config.yaml
image_size: 96
encoder_arch: "efficientnet"
encoder_channel_attention: "eca"
encoder_widths: [40, 56, 88]
text_encoder_norm_position: "pre"
batch_size: 512
Rows from block 8 of the image encoder, named by matrix and row number. Rows with one number belong to one channel. Each number is 500 + 25 x the weight over its row's rms, rounded and kept within 0 to 999. All counts start at 0. Numbers have three digits each. After the name is the row's rms in percent of the matrix's.
# convs0: expand pointwise conv (encoder.blocks.8.convs.0.weight, 336x56x1x1), inputs 0-55
# convs1: depthwise 5x5 conv, stride 2 (encoder.blocks.8.convs.1.weight, 336x1x5x5), a 5x5 kernel
# convs2: project pointwise conv (encoder.blocks.8.convs.2.weight, 88x336x1x1, transposed), outputs 0-87
convs0.14 100:531541484511509480552507516536514516509486527531484481461483491516527497504486480464464450483515493461550473477474538481505483519525460493486508475482448499495506484495
convs0.15 098:534474498524508508504512519529529520486541524469530493472481477518511528515475466489499466540517514475476528517512490497465499495517494496505481470548526533498465509580
convs0.16 097:465488503570486480519497502494497492507516480517535531508511485498544518483524483566480518490499526494475491504462512541511478480468520512479454518481545532486513473530
convs0.17 098:514526504493496524542513495484465504500465527471521546522490559523558523467482520487476529509535476511512473507535550501470469497488508478491529508482467477493497494521
convs0.18 101:475481525485496476512483546494501515476501511498475485434538490556507499551499533494530509491486518509495439507461511532499497525486463471513505488513506473503515508552
convs0.19 103:490504519535471505462480472435522510492481519536471508521490529506483506511521501466470492531510462557489486488560538494487499513504529487505519483490506460541473497494
convs0.20 105:512453502499467463493529495532455511513499484523480501466524492515472494511468490462531492510460499471491478464530463552483494482478459481511469499468506468465472522500
convs0.21 102:467526528502537505494458536540501555477524536518486547486451510460516517483498504500573494455495495516476502477471501511478513490481524492516511486509512500511475499504
convs0.22 095:538496501514460488514510511548519445522539551475482473500464507538513551455514482493481486528499504466485493511502465484517492480501489480490505508532501450535500519512
convs0.23 106:495507523522471519474556462516487531527448549511511510478426488488527475487513493496517484540479510485492460524491532494493489518492459491514503511496520530505493535480
convs0.24 101:533516506493476530480474509514505537474480533520537501495502494498505501476501466531495534454488525507505526490475499469481539462453464469475550500490498478487436487484
convs0.25 100:494512485540441496468508469482493480460480474498464473505545574497503509503492490490512514494474518529509504491566493494518479522516498501502483480508468486528505460464
convs0.26 101:472451474509531536487529501555491478462491493516470490452467515531485486487469488487506539487535516521459545484485478509505475495503536534541496494474489494527508507504
convs0.27 101:492479480527482513445493500502513509455535506494520478483442515474485430510534515494489535492512514567495487528510535545504501512528501504502521502523492511512536492507
convs0.28 093:481488539514508515468474514506511552484542471483456503483474515477460477467498523468473533481496513541506503503473460509486468507522494468496533476476504492541499455475
convs0.29 101:504504542512509546547532518495524503477539486468501478502543536513540450469509507456506490518530540488525521464506523495512494498529520509487483479546487480525514481517
convs0.30 098:475541494481531502507559512490534484518452527508514508494522487462463496461544554499479527464509480514463495473493492490541523509487536495509464514478491510513489515475
convs0.31 104:475514468533521441436502515493535523494485496540488503476483489496521510505493480509531530510474578492510481526496462548514491515492510518481486474505538520498496494510
convs0.32 105:512503478499527510497504552494517515476440543529488507524460466521465527485483490539496491507484522480457459517510514517515460545494489488541492523491492457473497526499
convs0.33 101:474499528522516470515524521532511519455534492495461496471543444508493481519496485495500512504504542487507468478510543542504496520534470446483486463523497513509484533526
convs0.34 102:500520527524467485474495560470519514475475482551499492472482508464488510506518509483561511470479452511504526526527496495479458525512462484485485540503515488518464499514
convs0.35 103:500490504492512509456489518528476499497485550496475524505479502497516466516452501524519504440508504520485537477464501557523518545527452519498470493496483473544480499518
convs0.36 094:534489499499481519501498582528541536499488541520546516475507503534526517488487495474532464495501518498539495487490497539520493496510481512492483476537451495466495523522
convs0.37 100:474543465514530503484489526493506521491509479478501545477472483483511490494427504520479513473501524491554518498516471509528543480513471477524520509506467479499471543466
convs0.38 097:447534476522482515508530528535506501491455476531488482484526502495513515507478513488489511554513507491513484473494532512433471454504486523504473533517498553518519479508
convs0.39 104:510497475508465510546487527488510507481490510463541480481479514485528499504456477529523514496480534518569472503451494515493493482470481488510526493539479481481558474500
convs0.40 104:480528526458470559534510521523487476518503519476544470473550509532482484506473504478463507506512480464536509490514515455467481477533507506509497512496499479479526478470
convs0.41 098:481509496504473448524541520488473497502476478498520463489514515498514489503509485517461562524455508497485490521517509526489471484438491482430496512497507467530480492480
convs0.42 103:489505488527487471468452489497503498503464517516460507533476497546547469534505493517514497530482538503499481538491535543546490550498531485508487507500518469507537525490
convs0.43 101:542515492501523520478461512471499496495455503539466482498504472480520538494484497485494511460470504494545505494515499451508448525467486454492530476476515461511473536503
convs0.44 103:479492493522487483503479572551495495497457512508518473461497513521496529481464508489525507472478497496537467485458463510456522484460484535475525486513507504526522477515
convs0.45 093:526518475500510539523525550474496480490513554506485507464487485469529519548496485545508552512530523528524480520513482478490503529549505479485514478540477512489489487495
convs0.46 098:485496487518497515486464542509495535489463518503485484504501568495457509460496548467477520524476513469482486524560517486484486479477519489485518510506543535474479492517
convs0.47 100:468531517523527523484525486529476503491471533499495505482518503551455485509521510517463526475514477487471512510520498472462483478499509579464445504477491479508496494500
convs0.48 100:498462481519441520485486489486531559538548540525493537525472468492531493479488514505484503541464472509488475514502498523512488483530524537527522487501479496482491521520
convs0.49 098:536491553514549486565493513495531518526509519511472484478517457523515470459524505516514497502495513457498509490491506520489512507522533497483476486530496529489506530566
convs0.50 103:516524506491501496469520503549515474510517468514527501457536491566453518521463505480472482525536499464494517470502509496506521498509481493466477515547511536476496494544
convs0.51 100:555537474491448526496504456488507445487495527504511550494482462464491534501500476512532475549501503504517498477506475477521524526521506527529519509515490499471467507494
convs0.52 103:481482489525502519508477492501499499476512495469524499477512457501565536481506480489559458501494528465519493475457518529499459500503470536483494492534504489479539454482
convs0.53 102:491474507482495519538468517485499477473481514504528535521496477493530480480534512495469550496494541565511484511533501496495500512470573533498528533521510530487493514478
convs0.54 098:502482514489525524511530497535485500458506478504466498505491508532514514492459462483507539518496523490494493476494458552457463478478547483529489499535502534549498464526
convs0.55 106:486485429498519501475550481468501502488511535524475500478518447500467509492513524495467479470498524513497494456501513465532532510489454466482478515478492517507482540480
convs0.56 101:517517476525505513472531542507478464489441448494513513502472518508522508473500490527528530535499553514509524500522498460461496479512507514512521474505477484469527456469
convs0.57 098:469440451542543512475496504486492530484489507510472472520468511504510512513457487519534488494472481481543522526522489500557509487476490455501529516493509482485528482528
convs0.58 093:507490506500457543506486527505466511512482490509498450531514498516471467478532524504477468542540500488512530505499515503479494520538513513535528560524461493488481540535
convs0.59 098:498500519517525492482505490474455453491529519503478499456449521464528541473475533491493539478521509472446511482511533514513505502497489529522535536487506476499525487466
convs0.60 099:514440482498461498503499542510493515505499497495473497513501488458491525506489468528496473493507492527452508496535535518571536519507471468528527484522529503491463518537
convs0.61 097:507553474518554468526465476474483515468498508492533471488455485476512493478523510480535497436487493483523530508520511519471509542512461478487493476483506503519513486474
convs0.62 102:489500508495508480487504545488515481549508496475529539529494515474462529457499548531489515493510496505480480535537494480517539491520507511500517541474515519459438494533
convs0.63 097:514537458531464538483471510466516497456498484509491437496492507484526509501506470499493532458460506536530514531517474471489503508536475479521501478511518529461492481525
convs0.64 102:519486531525481547485496463504521488510508511502500497461488527485529452436447481500497512503513475524492465474512543532460464533511488476483494515480499462508512474507
convs0.65 097:523485521532524506489503525457512480495488499480491541461492501499490542512489531475514457480526472495529441461520520505498505518476480468505464485440521505481548513497
convs0.66 104:506466477512495473487514504464515505509490496495476542521497495485497476542544477555512509464508532505508450463540511521525480511511466467566501461506482483481516503504
convs0.67 101:570490479493520510473468480488524514527518476512466545493499533483502456492474513498517478483520522504510467486478480503504454483472526493539498465474501480537535490454
convs0.68 100:488480463532495494488496471519523491472503518547465509508482489522523487481454518515479460508496497516421495471518505535521507498491464494486461484540507524478495492555
convs0.69 100:512511508492519459492513504517483534442471494518462516465473535532519467486462503464527515470508542500483551527494490525481470476506505532503465466524525527510493494513
convs0.70 098:512463522492494493469490533502487502534519489500494532520507487481507538557509498486461543489459460507493487497495497474455488514456528436481499461491505507528467517477
convs0.71 095:518500507482535480476482466469555465505495508529492505507460496462471471494499470475484476488511499518532458499475482459480528470518525529482496472461546458524501514505
convs0.72 096:487489514550543446504492538513528526461493509516504486493502470510512533504507443484526530482535505471519508492472484510517447497484475476508483518525516506559507477516
convs0.73 100:480466514501530514451517503496491528499531501503507500470574481511475456482478532485481521458482516508480496511522508516500508529522454561479463488497511536515501523495
convs0.74 096:469516521459524525531495489507495471529494489473527509469516522526529538508497523488529520492483486544523548481497466502472443465545514508524468492470482538502477505514
convs0.75 096:453459512513502488467526498521508518517495510504483540498471479464544484479528509470521537516532475487491524454504467508493473471547478483459506523468470512500483540485
convs0.76 100:532506488527497499476545533494522488511493523489527528530503460507496487532488499499463505521492476500471496469519515546558552506548514523505477511518510472471493537547
convs0.77 097:534468476512475490494524526478507519449501473506498515489471508547507543498513470492531510462509557492497504508520544510543510536461498470506460469530488521502518473509
convs0.78 099:490493486466509516526542513519511481515513479501450497521499504462487486512488480510497521490467518433546503482542524511509440504521509482536505521531459518519535485533
convs0.79 095:483494505546439484510487471496485534471473522521455507546512511503496517527503524502524503484485473518531523458500462511512519539533473485474509522525506511494530546466
convs0.80 099:541532499509550536509532545520517519532480460546517512513487504499533481519514493476469490460522480500506505519505518466530495474510496512490489439530454492472494477499
convs0.81 100:490471549508505476571495509510501494490518460486490547525528480490468552467508523508505494507503505509448507502491517511543489551492481470497483533534474493473481493493
convs0.82 100:492480488523463500519458511502515455516566488488483502502494482532486495447449463516495499461501495509492515499505523502505476490517449485497530496547464482515546491525
convs0.83 100:493513494545478481483535502501547498479468509475491565500489495520479516503470521500469516484522445519544514437491486509513502488543527498484516486490457481499516516471
convs0.84 103:443469471496535488531490498484507487471516494481477527468510494464542492467489492473512505484522523516519515484454524549502482521495541508505479518513525469472543449486
convs0.85 096:470472497520504513477492490537518499514472525570473499518487516542449520512472516538497479515525491480493468490486472503494530470484507484469527497491550514520461530464
convs1.14 103:495507528538533514526541515536514525507501532512539523528515515524539525510
convs1.15 103:504536516491499510526554548496497500536559538503515505503536506513503498505
convs1.16 102:498487481479479492446480458458482471479462489483487476461474497498479492480
convs1.17 096:482512473471498475493464480487470482500474471468498478446474494501467476461
convs1.18 099:509517507502489479477473485500516455479513511465480522547542500548535474501
convs1.19 097:492523507511533496484504543524477486539534506459496553529488499527534488510
convs1.20 095:536521528461490490513502486482458511515478458506484469468497472463462487518
convs1.21 099:540505526532519493526524534516513521530521508535489548549518509508498526493
convs1.22 109:515488534521495505499513551539476526530532547507535530536519493502506503507
convs1.23 105:496469510504471492497508501503514504490525495527521533516532520543557548536
convs1.24 093:531518550528482522491513481495499497523498478515500559525468524508542483477
convs1.25 089:539531479486489500503511474474472468461489492472472483508523482540517535537
convs1.26 097:486502485468472510544533522504496536550508503492519553537498490524503521487
convs1.27 087:528511537547539487504523515519486505523501491514465454471485468472491486472
convs1.28 104:534543520537513509531511538536513528522503534500495547538513504505515504504
convs1.29 098:496474471471482486491500478493529513526493493535514515528542532537539543520
convs1.30 105:510495531511534512481537512524524530512522525498530539528545512525525533518
convs1.31 097:509463471520507498504470498532516464475493540468458512522527491478506542524
convs1.32 104:507487487454497515480474498478489467482481483489482472468467483441509463475
convs1.33 099:486505488512472464532514472523481527526466511462474473499541500462509534484
convs1.34 104:506521517497482485513486489514512522523529506529508530562540524517524536539
convs1.35 101:513486502491502463483516535509452473480532534470477498540539485497527488524
convs1.36 098:498507526520506524543504525527523517522512529521526532518535518527538543519
convs1.37 094:509535508532528500527516531505514535536536521502502549507529530510520531515
convs1.38 093:535503495530525511510504534521481532526518461465507485447498495467468479518
convs1.39 088:539509492475481511497516493465535523504486451522532489489450512511492466464
convs1.40 093:480513538527476518536487457478472467453489504478492514517533503472480476486
convs1.41 114:513509501505499512501507522525519527531529526528522527562539520522530534514
convs1.42 102:505499529503513519525517510510515529510531524517538531562519502506533547514
convs1.43 099:490456478452477506507456481499499502466473517447493518512503477512528528491
convs1.44 089:499505521480482465499489466505510516471467540519525533513534476475485490445
convs1.45 110:492471517498511512522504540532497498537559537486481504541535477475486498502
convs1.46 099:520494516547517494527543512528514489522533488474504497512468493463472459467
convs1.47 098:472481475474504484469481468483489481481475486520482449468459494472479493466
convs1.48 092:500518522542509500502513524513504488506510511522538543564551509482507525510
convs1.49 098:511505489521495528481485538496519530516528524517539543523535499514529540533
convs1.50 103:503499526528502527518515520521504537544536494498556526530516504488527531523
convs1.51 105:520521522498515490520519521524512511527538526514525543538547517494524541517
convs1.52 104:488500500512493524497522507522525523501544511518549510545534509527538526541
convs1.53 093:496523493478479537499505450483516501462484532484503461519535504474505532542
convs1.54 097:474472526541526519472508521527509469478534517507500469489503518537478465465
convs1.55 110:490500456475512490502482426460480497494504484487498495524527545493513503528
convs1.56 106:519510524519523505514531521513495537523531541513535530544535511506524526521
convs1.57 094:523514532557521503523501554509521525500498539501471487497515479503471478469
convs1.58 107:512518489464492510469481457470482489490449462480478477457471490485480506495
convs1.59 107:512483501511505511518523525523519537544529508536517508553535504534520524523
convs1.60 094:459482479484467483482506474484462489480478486462492486483455458483490467481
convs1.61 106:488490511509514510513533520522491529539520494520542518527546500526539535533
convs1.62 114:478457478457472492483452446467519505496490496519477495494478526500509520521
convs1.63 112:506499483500489458476504492469488462511440487464488484481463473496472490464
convs1.64 093:491484479492479494484499494489518506499528522509537544539533525506508553552
convs1.65 101:517519527528493522524523552516507479534524539494479499526536487518472461500
convs1.66 096:511531511488464542522497463457518509513489458510497460459493500478482483475
convs1.67 104:476489473489463487472481488461481476500474475478479498489480486452487453465
convs1.68 105:466509482490476509489485464507477463470471491458486475466450494498500461488
convs1.69 085:513503536537487476482533537505485494531534499508446487498468472487485507463
convs1.70 101:520515530494514512505514546511522530537547509519518543533537492504521515521
convs1.71 108:518481469480448480480461482466507489462476479494496491464454522506489489487
convs1.72 089:480499519504501504531558536505504532536558519493525542507497501487509496520
convs1.73 100:490456465477475477521482451495498482486476492465472491477490478494484461465
convs1.74 105:497521532522521492508533540540513542517507532493516538544516519491492531491
convs1.75 097:516531526549502519506505541512511494512525511539539531545524508501478518523
convs1.76 111:487466486477469493473489467497465477464473451459483485489483486492491463501
convs1.77 096:511512503488457475521535517510464481532514518473459470527514473480462491478
convs1.78 097:514511520522497469518541527551493488541533540512533489539502526498496502496
convs1.79 125:482463476473449487460446467469504504510481511487489459487491500504480496494
convs1.80 098:504505522520520483521555543497503538522525521525503547532505516527505502528
convs1.81 120:452463485452452494465471454476492497492500514509480504516494508529504503517
convs1.82 093:478500475481464486470474495495515499509517519532531538512511508540527545543
convs1.83 097:480472455464443475475479465492523512493509530518526520522494504473518491514
convs1.84 105:498501470491456524528518456488514513491489479536495520515466541536485467478
convs1.85 094:467472464492458490483487490481474484488471477466477481492484476460500476454
convs2.14 092:507526480488499535504525565443506479475498466496502477460458497474487489514507508480522503509536522481498449501503512511480526505492521484555517502504493474512481504518496511496514502497540548467493508523456527525539488525473481514508506457497546483555456498524539
convs2.15 097:537467484476516455497514502530520531543547533516468495515490482519497512456463512508514523504500480476515512541555461502496513465478500515477518503502495524469526476503526473509460494505536526473527443444459503499507496503529448502519490487506488504489517480541487
convs2.16 120:512518480487514501511495535471521501494477477504535540524528461458499503501517508491535541478474476484487514515484538518533487474514537429510459496495512535537515469503495497522542546523506504546509540516513499515483521506441520491516459460512487517509460489495489
convs2.17 099:460508491495514504498492477508487502488446502492497491485439508490494478530456498468515494490499523473500562477493513505518491543523482525528488510535501548559478470527501475502528504489561479515487430476508522485523453514502482496518497473524528507459477482499511
convs2.18 089:476482478488545529469529481505514528474523478532477485495527495511514495451513513509472506517524481463497479434522462512471506523488469515448488506511570529520548507484510514506547479494521463525483518500502469511473512510468499507516508508490472502519464543536503
convs2.19 091:529536545495522496455529484482521483495532456485472482469501487536479520470460536511473489505509495526497457546508499518502540506485425552509532508520511494486457513470477499504489463490522457482537491479509496497527511508505521525520517531500504518534487519470515
convs2.20 085:477480478512529464499456526538478498496500508513494490533517524543500475534515479515493470524500517482500497492559474464512476490512457489469491530503528468501544504480484505460484456464506466505540455497456489547520520515479494519514493525539498482521482458465480
convs2.21 094:474479488506523501520448475503473493507544490540494483529490476558483442497507489490523492526505518493512523517484452533488477534474495533472546427502504492475474475514492475488492481461528508538512482481469451514500492493504497535494521493500512515495541531483470
convs2.22 098:488515483454554495454545492511493555532540450507502499488484486467484524460490484485527540468494476507479533521511530488506528495508503485523502482480488497471483513510541517503505499537465505516488447492563530497465524509533490496482527473499489518498498504551499
convs2.23 104:496547506500518516479538513526540513523511481484511504516482515525546507509491512476506467477542522491487479511457520484475489520523501479513546506455437504482476497511496502524493546477480470524556507503499477510479518492445462515477527502490515507480536494465438
convs2.24 089:530482499547545480504486531474510501506499490540521494520516497505497493516487458468502496434495537485515472483519520507476460504534505483462471443515522545498506483478459477516491530542510495505530512475460534473478495517546468489520513493495518510459483467528475
convs2.25 091:534457508486534504489536508483498549510539479527487474502497489467511485496505535509486491524487481490473540482500476486506469455446579526456499495482521506485525521490502516523549518574498511491470505506512500506504525484506503475492474463468497473506501531487531
convs2.26 098:510522479525460581514522469500492500511479505522448492481480562495477485490519505526475540495508449492499500551472478487535486498465496461480518511511482513498488464484489480512524489463508517546486520520507487516489485495509557499511469508464500546516503528498526
convs2.27 103:489518529446493508482539496527459483502494514504471482534445485497556555489495508467491531516482492520498491527533490479497525502468496506524534512474470501513464466498493553538509532535505531502482516529489513523505485529501533478486495529508510502462514496454555
convs2.28 101:536459468520521489514515488480492512499532538510510476512525505533530492516537504469504488443489522539516519488473505493484532464449526534478535457476511509475501514523477499505524494516507546514519503494565490451458490529491482507516533511491494529466530506491459
convs2.29 104:553472520531522540525504537529517532511513482474468513509507496511487473509506513453536443467500492512489465522500500530510497527452483507494454478455500507500519471518490505547533494476485469535534471454481522518508479514462479501546473482489494494506520521477478
convs2.30 101:466508514503491471514456521501488469515492520435540496523524451508498485457528485476503519486511470497461500471516553520484520543503475484539499531526486530523500477529512491467518534484477519500480477507469446513482481469508481462475508464509480498509513463517462
convs2.31 101:482533518523541498508494471502497501538520487496498491514531513521516491451469492530465445503506542455519466525502453517492511550502472516488462534509502515482503502512523457467522497506508454528516520483482502438532514489532500534529498536488503516543487499471525
convs2.32 093:519483474496470459499483512505551505499441507499441460522482481488476465490502490522513533489442478532502538463526537518509496523489536467489508443462521525504506514502492479517516463533536492522477501507532523492497500483475518550519515483482494506481497531478481
convs2.33 088:506481486507540519492532483474525529452519495526475446536502511503507486460482480506521471525507462485468478493533448478513504518505488518521476536505510550479529443528517499519534483517543491512522501493484497480530494490468483554561497491509474522502480507510478
convs2.34 108:497456493531479500506530489535472532518513521521513479507478495495513484476530482505564510499477502520495500521491461479527503535543524485469491481508508515467485541512479462544497486454504482537484471500482484501503445546523459471513509455517503507520505528444468
convs2.35 098:507540486475498525512535508498484523481418475512493529475513481508470524517504537476501559468537484497517507509489497518487516500507525490473483508485481530482525465476526455498524497498458543538513505518501485552484556494543518506515476490513507479521531541495516
convs2.36 101:495472445445538459536527482516505465458477487472510493471480446501471530480444505502490511480496492523533508484515524497506503517486509488524490506549488483525457512492449479487504497504517513463525483497461519510485505496501510498534494459482474453552490517483482
convs2.37 111:444501507472490473498438525486514520481508481442534499506535519502510517483480441505529533472448490497512522500512524509487534530506490521480490543498503496461461456497471514466496502459483503538486536493483482504525486528492454511487504480547487500479480486481514
convs2.38 095:481484528556452516493483521532510466499533499524491511501518480513522453584507510549482474483521537490449498522489496474483456508527500516532467483491522482508527491528501459503512505531537492503523529497506486510508464498477507485496492491481521513545505451482514
convs2.39 090:460514517431513486474467495502468465492482508492535519509448497531533507477518530466505511469455479495523464500479523525491553520505514493499529488515545536487435497469468500501515511505506537508489488473492488470490515506502492487446538486528490509486496515467526
convs2.40 094:513498525532473494552517510519509494504485495458470493543548496463530494520513550489488484515504499485507486488545505551525535501542520503552476473461499509504520475532513486505505550488532491459531482507514506511545506516494515461488480523482529494493512434499483
convs2.41 100:428492500532518514532489487500553468497532494495524499493501498527537485493533506514483477447477514527512461499493501497543497488504487509504491498503462536485515530457496454520514494508510485519504519446521479514462533543491492501547562485490526463478466496497507
convs2.42 095:498514511479481505467484474521489482507493515530536554508497495499543510533505525553536505461530490532480465459529543493504492468514523487541508541519488496524519540464529504466478515490463477501465500486482511548521525529490565493521533502481488513495522487490493
convs2.43 091:512464499480466544473507537514514465498489520470477519504481485502514492507501533521483513496531503494501500513522499469470520464493496520517478506491507501551513495515513482464522520535494451470489474510497494522463534524414449492469463518471456486490530492457467
convs2.44 082:504479486528503507475493503470501499511519485489542464517493528496526543485510498513487541484532525479481492481531498524500565512498471511462461515506502553524513529549512486485552497470534496468502503504490477473539485526494495529488523468493506531489439466556512
convs2.45 099:485521504443547534518498498502510467472482537506516522532493507535511490489515457518518520476435460488503480491502485549506464550516509449512518498510478531499520482463479495531517519509465512509526488483499516518438537491528516504514477519518509487491452508483481
convs2.46 091:513517513518521496495524478510542505488525497477512507539508546516518520477507565490476479457500435476509533498464512455479514510541527483447534505519542505471496496457454477491463520497497497517500522498485514494469496510497507477503500497483520525518492480441541
convs2.47 101:482487473494509467514459507468474481488482470490550487507524502488529508506499449480513472493485536458487476437504522504503498478495478499511426491533517481504506496499537540509537521503505522487482481482522476459501477476452474508442466491500505492447494473509498
convs2.48 107:497479523515459514467501496502505474489520564501495473487523484500449482541458476494480474532498485484522541470482522515484503496494504505545485533536514484556481481533460499503521511523500472493512438473511513485519528539481497491497496493464503432506512521525529
convs2.49 107:532476537453505473495529495541536480480528503494497518486492486497462476485492527519525502492521460511490492489517500504515530489503479533511489512529511515513517441496480516508499479516544502503527487433490499452514522478472458523549455502467450501493520503498436
convs2.50 102:493471485470514486517508509505483488501538535510513549558520520496563552483506480546462481493494505493462466504531498501516516490460453533534486506484506511479520524494522503512496450522495489485507489448478496530515500473503463487526494507474463524490516442522501
convs2.51 105:477520501492509502511499489537502533497520500531526459501494489524545513468489444512507491463494530448498505544487509511498459449475518492497478518553473477491461533485483470501509525510473498537502508518494514509525509480541517477492535427515530475478486542484492
convs2.52 104:499456477494506481519496518513488468493472498505467473468484441515493506508446512494495495498466489501541510474472521506487534557487517489520480524511520452571455529535487534486516474482498495485471481521446522454517477489514507495515535492518525505507496536516515
convs2.53 084:493486477498532549483472516512497475504540493497458527525491484516490480464511442530538481472512467465493493532516472541503453463486484480519498531505510505492488463444528512493496537510473487447499464510466490534504521487523493500503534530482474485556511499490495
convs2.54 090:486536470527508511479513449483537500513492514533503471486517508538514517510482499521480485551521523488495491552508468454522488521546497484537453521470517469474545481533549492488516468475524454500510537532483472518517500506488536512525478507481500526523487472516497
convs2.55 096:481477537453515484501491464474548510524512458524470491508474491544514468516490491518557472483482521515509462519539459517516471509495518519452519445477513504510529484514513497476473489478477512510554497511481493505441504510494495517485501514541485550533519497504493
convs2.56 113:483499534514492531473488515448536459502500522468496480485466519536519463536528469525470498511473511501484456482475528494468482525453480496507519527514531495482424508469459500509497483527500496487517499486498525494478499536523506488451498534496533483479516532470471
convs2.57 088:513499501514476487492507481466496503500472546482527487441529485486482509470525530478475547516485488485534535448479498513496521512507544526495498489472484490502485507519502597520482477516473518518494524500484508475498481496517499496470452518464497557513525469525520
convs2.58 107:489510488520526469533480471493499486486481502523496502500479485512496520502508505517474523494490542478532536513486511546502491520493508506505469430498520540510506514541496499471477473455552516512521458496516472481557447513556507486529525541466508483512500461540504
convs2.59 103:483540485503524445554503536488478509490561470491501490484482528511489498488511500489479470496551518534468448472505483515466471480471476479503489511497475490450498496456492501475449476514465523465494478508477537483489495471512487498526538509520487469534530504509488
convs2.60 105:470491520492510533550485511500517456495533491530526530513476487484493470517497472526508497519453526520453498539493503470568504545496507498498498520538548528512493496526525499498572508499549470532520507520522472499532486530481522489495520509496491535491490495536509
convs2.61 104:550458523504517487464512524463482493512481484528532464512513517522491514479457494517515511506537472455487527467500529512489476526494525479503492543475516482484437486508507495478499465507495523500487512455488479492493418495495482500505529447518510498461482507542510
convs2.62 093:548501445491498522524488537481457475520461510521526514501459477458474538534487487485511519508508480490486521507480521518519508511535538488540489468454501467491483481512554482469486496496500501496466538492451476460506450511527474483491521517487504521505510515544489
convs2.63 108:525526503491516463478468510505550478528487500446491522507513497516459511540535525518465509539526496549481470541422532491511545526506509497541519495500537487498514495499512498459513504509527492530497498504538469488464535471486494530508505478484470511500508491508466
convs2.64 105:489537509476514490474509490513475473491526441505489530464527500521479506526495492456512514500475538496490493548522502521535505493461453529506494486548469527469487522509502452541498433519474492507534505502515529520516533500533526517475501514513543496522521541507520
convs2.65 090:474493515491489536509513477510444461498535518493509517501496501526515508464496462520451490511516503507512521482497484532478479507502463514503453465520509496506515497536471515503537475447499534464491509525488461486529452467535518456489497539439492507537496492544507
convs2.66 096:527529485534508522478504503486554470478489503515472494463538495508535487461489474502493537491463489480523504498497494501470496543446498445494486498484492491508495559434497483515473492503444498479519470455470523464491518529495494532500517498522495525483489497507453
convs2.67 119:498491432495508477506460501533492501495509489500503500517491491534469492492534476522471469497473505503535514468517512520474495530501530487458538503446506489472504503460518460507446491515470531531495548462488502498439496517556512537506537492525513493525517505525499
convs2.68 121:492475516493509468515458534512524445542491467481513491513513515515517454496557477498550505487472520532451476500534538491552494497524521486514504460530498545485507471500500497491514523483523515492514501521508477511491484529478514515496486523547480544510453472502537
convs2.69 080:490570511488461518476556466513496487478528470534483451465483533520534512468517481512453509514507510495523497491489456489489524498514500493510487492506479511513503503503511495468554442476551505516473505541521461495510464518492510528515522470471483531512509505507531
convs2.70 097:462467505530496506482483496493516510458502506527486493484518475478542545454485533478456466526456488494510501479520484517548499507514473546479488488531486536517527494484452541527528488506538480525529456466515491530539493507485498480531505510468479491452481488491505
convs2.71 092:500485491511449501519512559485525465484494525485501479517534481474485526497508502499476465539505514554472463514490497497459495522518502513507550542468515467518502569470529485499443528504461518493538507524524524475486548486499481501515485514503464511493513502487486
convs2.72 093:465493466527468509516535482460530490464507531564506468470530468531531539530481536485472502499522541507501486516519474485508532542498481484532464550491509477487489511531507471446496504511520467498499516488473529487505468512514502526503543462483494534491491511505515
convs2.73 107:522476461488512491516454535509482493578515449491533519492478525526508509502535488501518485503512517506511512472505505446501509465498532468509490485492524466464544508471523525432490479518479519497529517489471487466460500515508519497461468514493515467527505473498477
convs2.74 097:487493520501492521479509496527513478510483519496460493492462482524513501502489504549477502507494475522523501524480537539518532521491472522524471498505538545508486514492503506553558494514487496571542516458501467491513504514498537501485478577502480551496532482480518
convs2.75 098:463464507488470500497469527509512484452520508553549506497531480514486448494481484528481494512495492500499471525492496512546475479482465478490553518523496518520515506481520486542516506514483481552501521502517464556523555502477513489523502471486476507458488499519549
convs2.76 103:523471451522492510519499489458525485493535524474490486511495509521504495524505490528488498515482467516502511484466511488491488522465518490489499473467498447445471526502477534468508458528505510479479533456482498468528424522520469520477543517488518511467543504504534
convs2.77 092:532508491506463467473543476463536511491517498527523472494522452525504535520481547476542547517529506518530457484548475462474465481509495471516470480484509472498532498495489519499492480519527523444517477508477537520472513521518495489500517497496504532474487467533504
convs2.78 108:497499506511504537525500508524529479444511518465507512541566460512497473523472505458507485529512490528471457519518518507549480508493518519557489472465480515476530446520476521499480532507529484484538546521496541502514519511483485501523491515511511530492508486472507
convs2.79 098:465511506506558483471468490470541502493565510518487520481542518483502455510533505490506475496467500479467525532457473530536512518476532464516537463496479483496508460505488482502546491516488524514515489478494535470466508480477464463483490478531509513493465493488488
convs2.80 096:541497500527524508545528486509493491481472554484514493489477493475487479533470492518520494494474516536516506506485498488478474496512523467472524463489471510539493466517470454550510532519475482482510514538469542508501510524499511462456466483494531461544496465456474
convs2.81 106:542473519512518501495526479489479521538510539522490540488521476463508495498521559470528503507480498478466498522494524476494517534498579482526465473505518480523495517515497517467545507504480527516481537531483501516486484526503490422545510500470499534512494500504500
convs2.82 097:491494472477522482487530495480473538470531446479513496477548514457486506553484487503522456532534512531443515498499522524500511509486485501514476510531492494488473537503446527450481488516517463484513485526544543486536516466516503482527529480506512514493483506523506
convs2.83 105:498519493519513512468521466483503531497520501520507506509525500473527510538524523540500494470528475506463514500466498518538460534501525473500491469468525476510515479444477502531528478520460491460471479514503505515464549508512508453528451511510491545475464479489547
convs2.84 092:507527497516481537511474553472501449488492511538480489469522524491553477481478517507531513489482485506518464521498497527465548494517468492491467522566545481508476478511490483497527503510467488473461487531466495485545496488478502452471495527513485509513500518465532
convs2.85 101:433498492473506494561502518478490508466504474527555496535526469484500497506494483522526500473499504512463526475559496484526526512467543479519503516488507501517494456527559504544461474499523471482510511508474503486501527508454528520519502493505514507501482494533452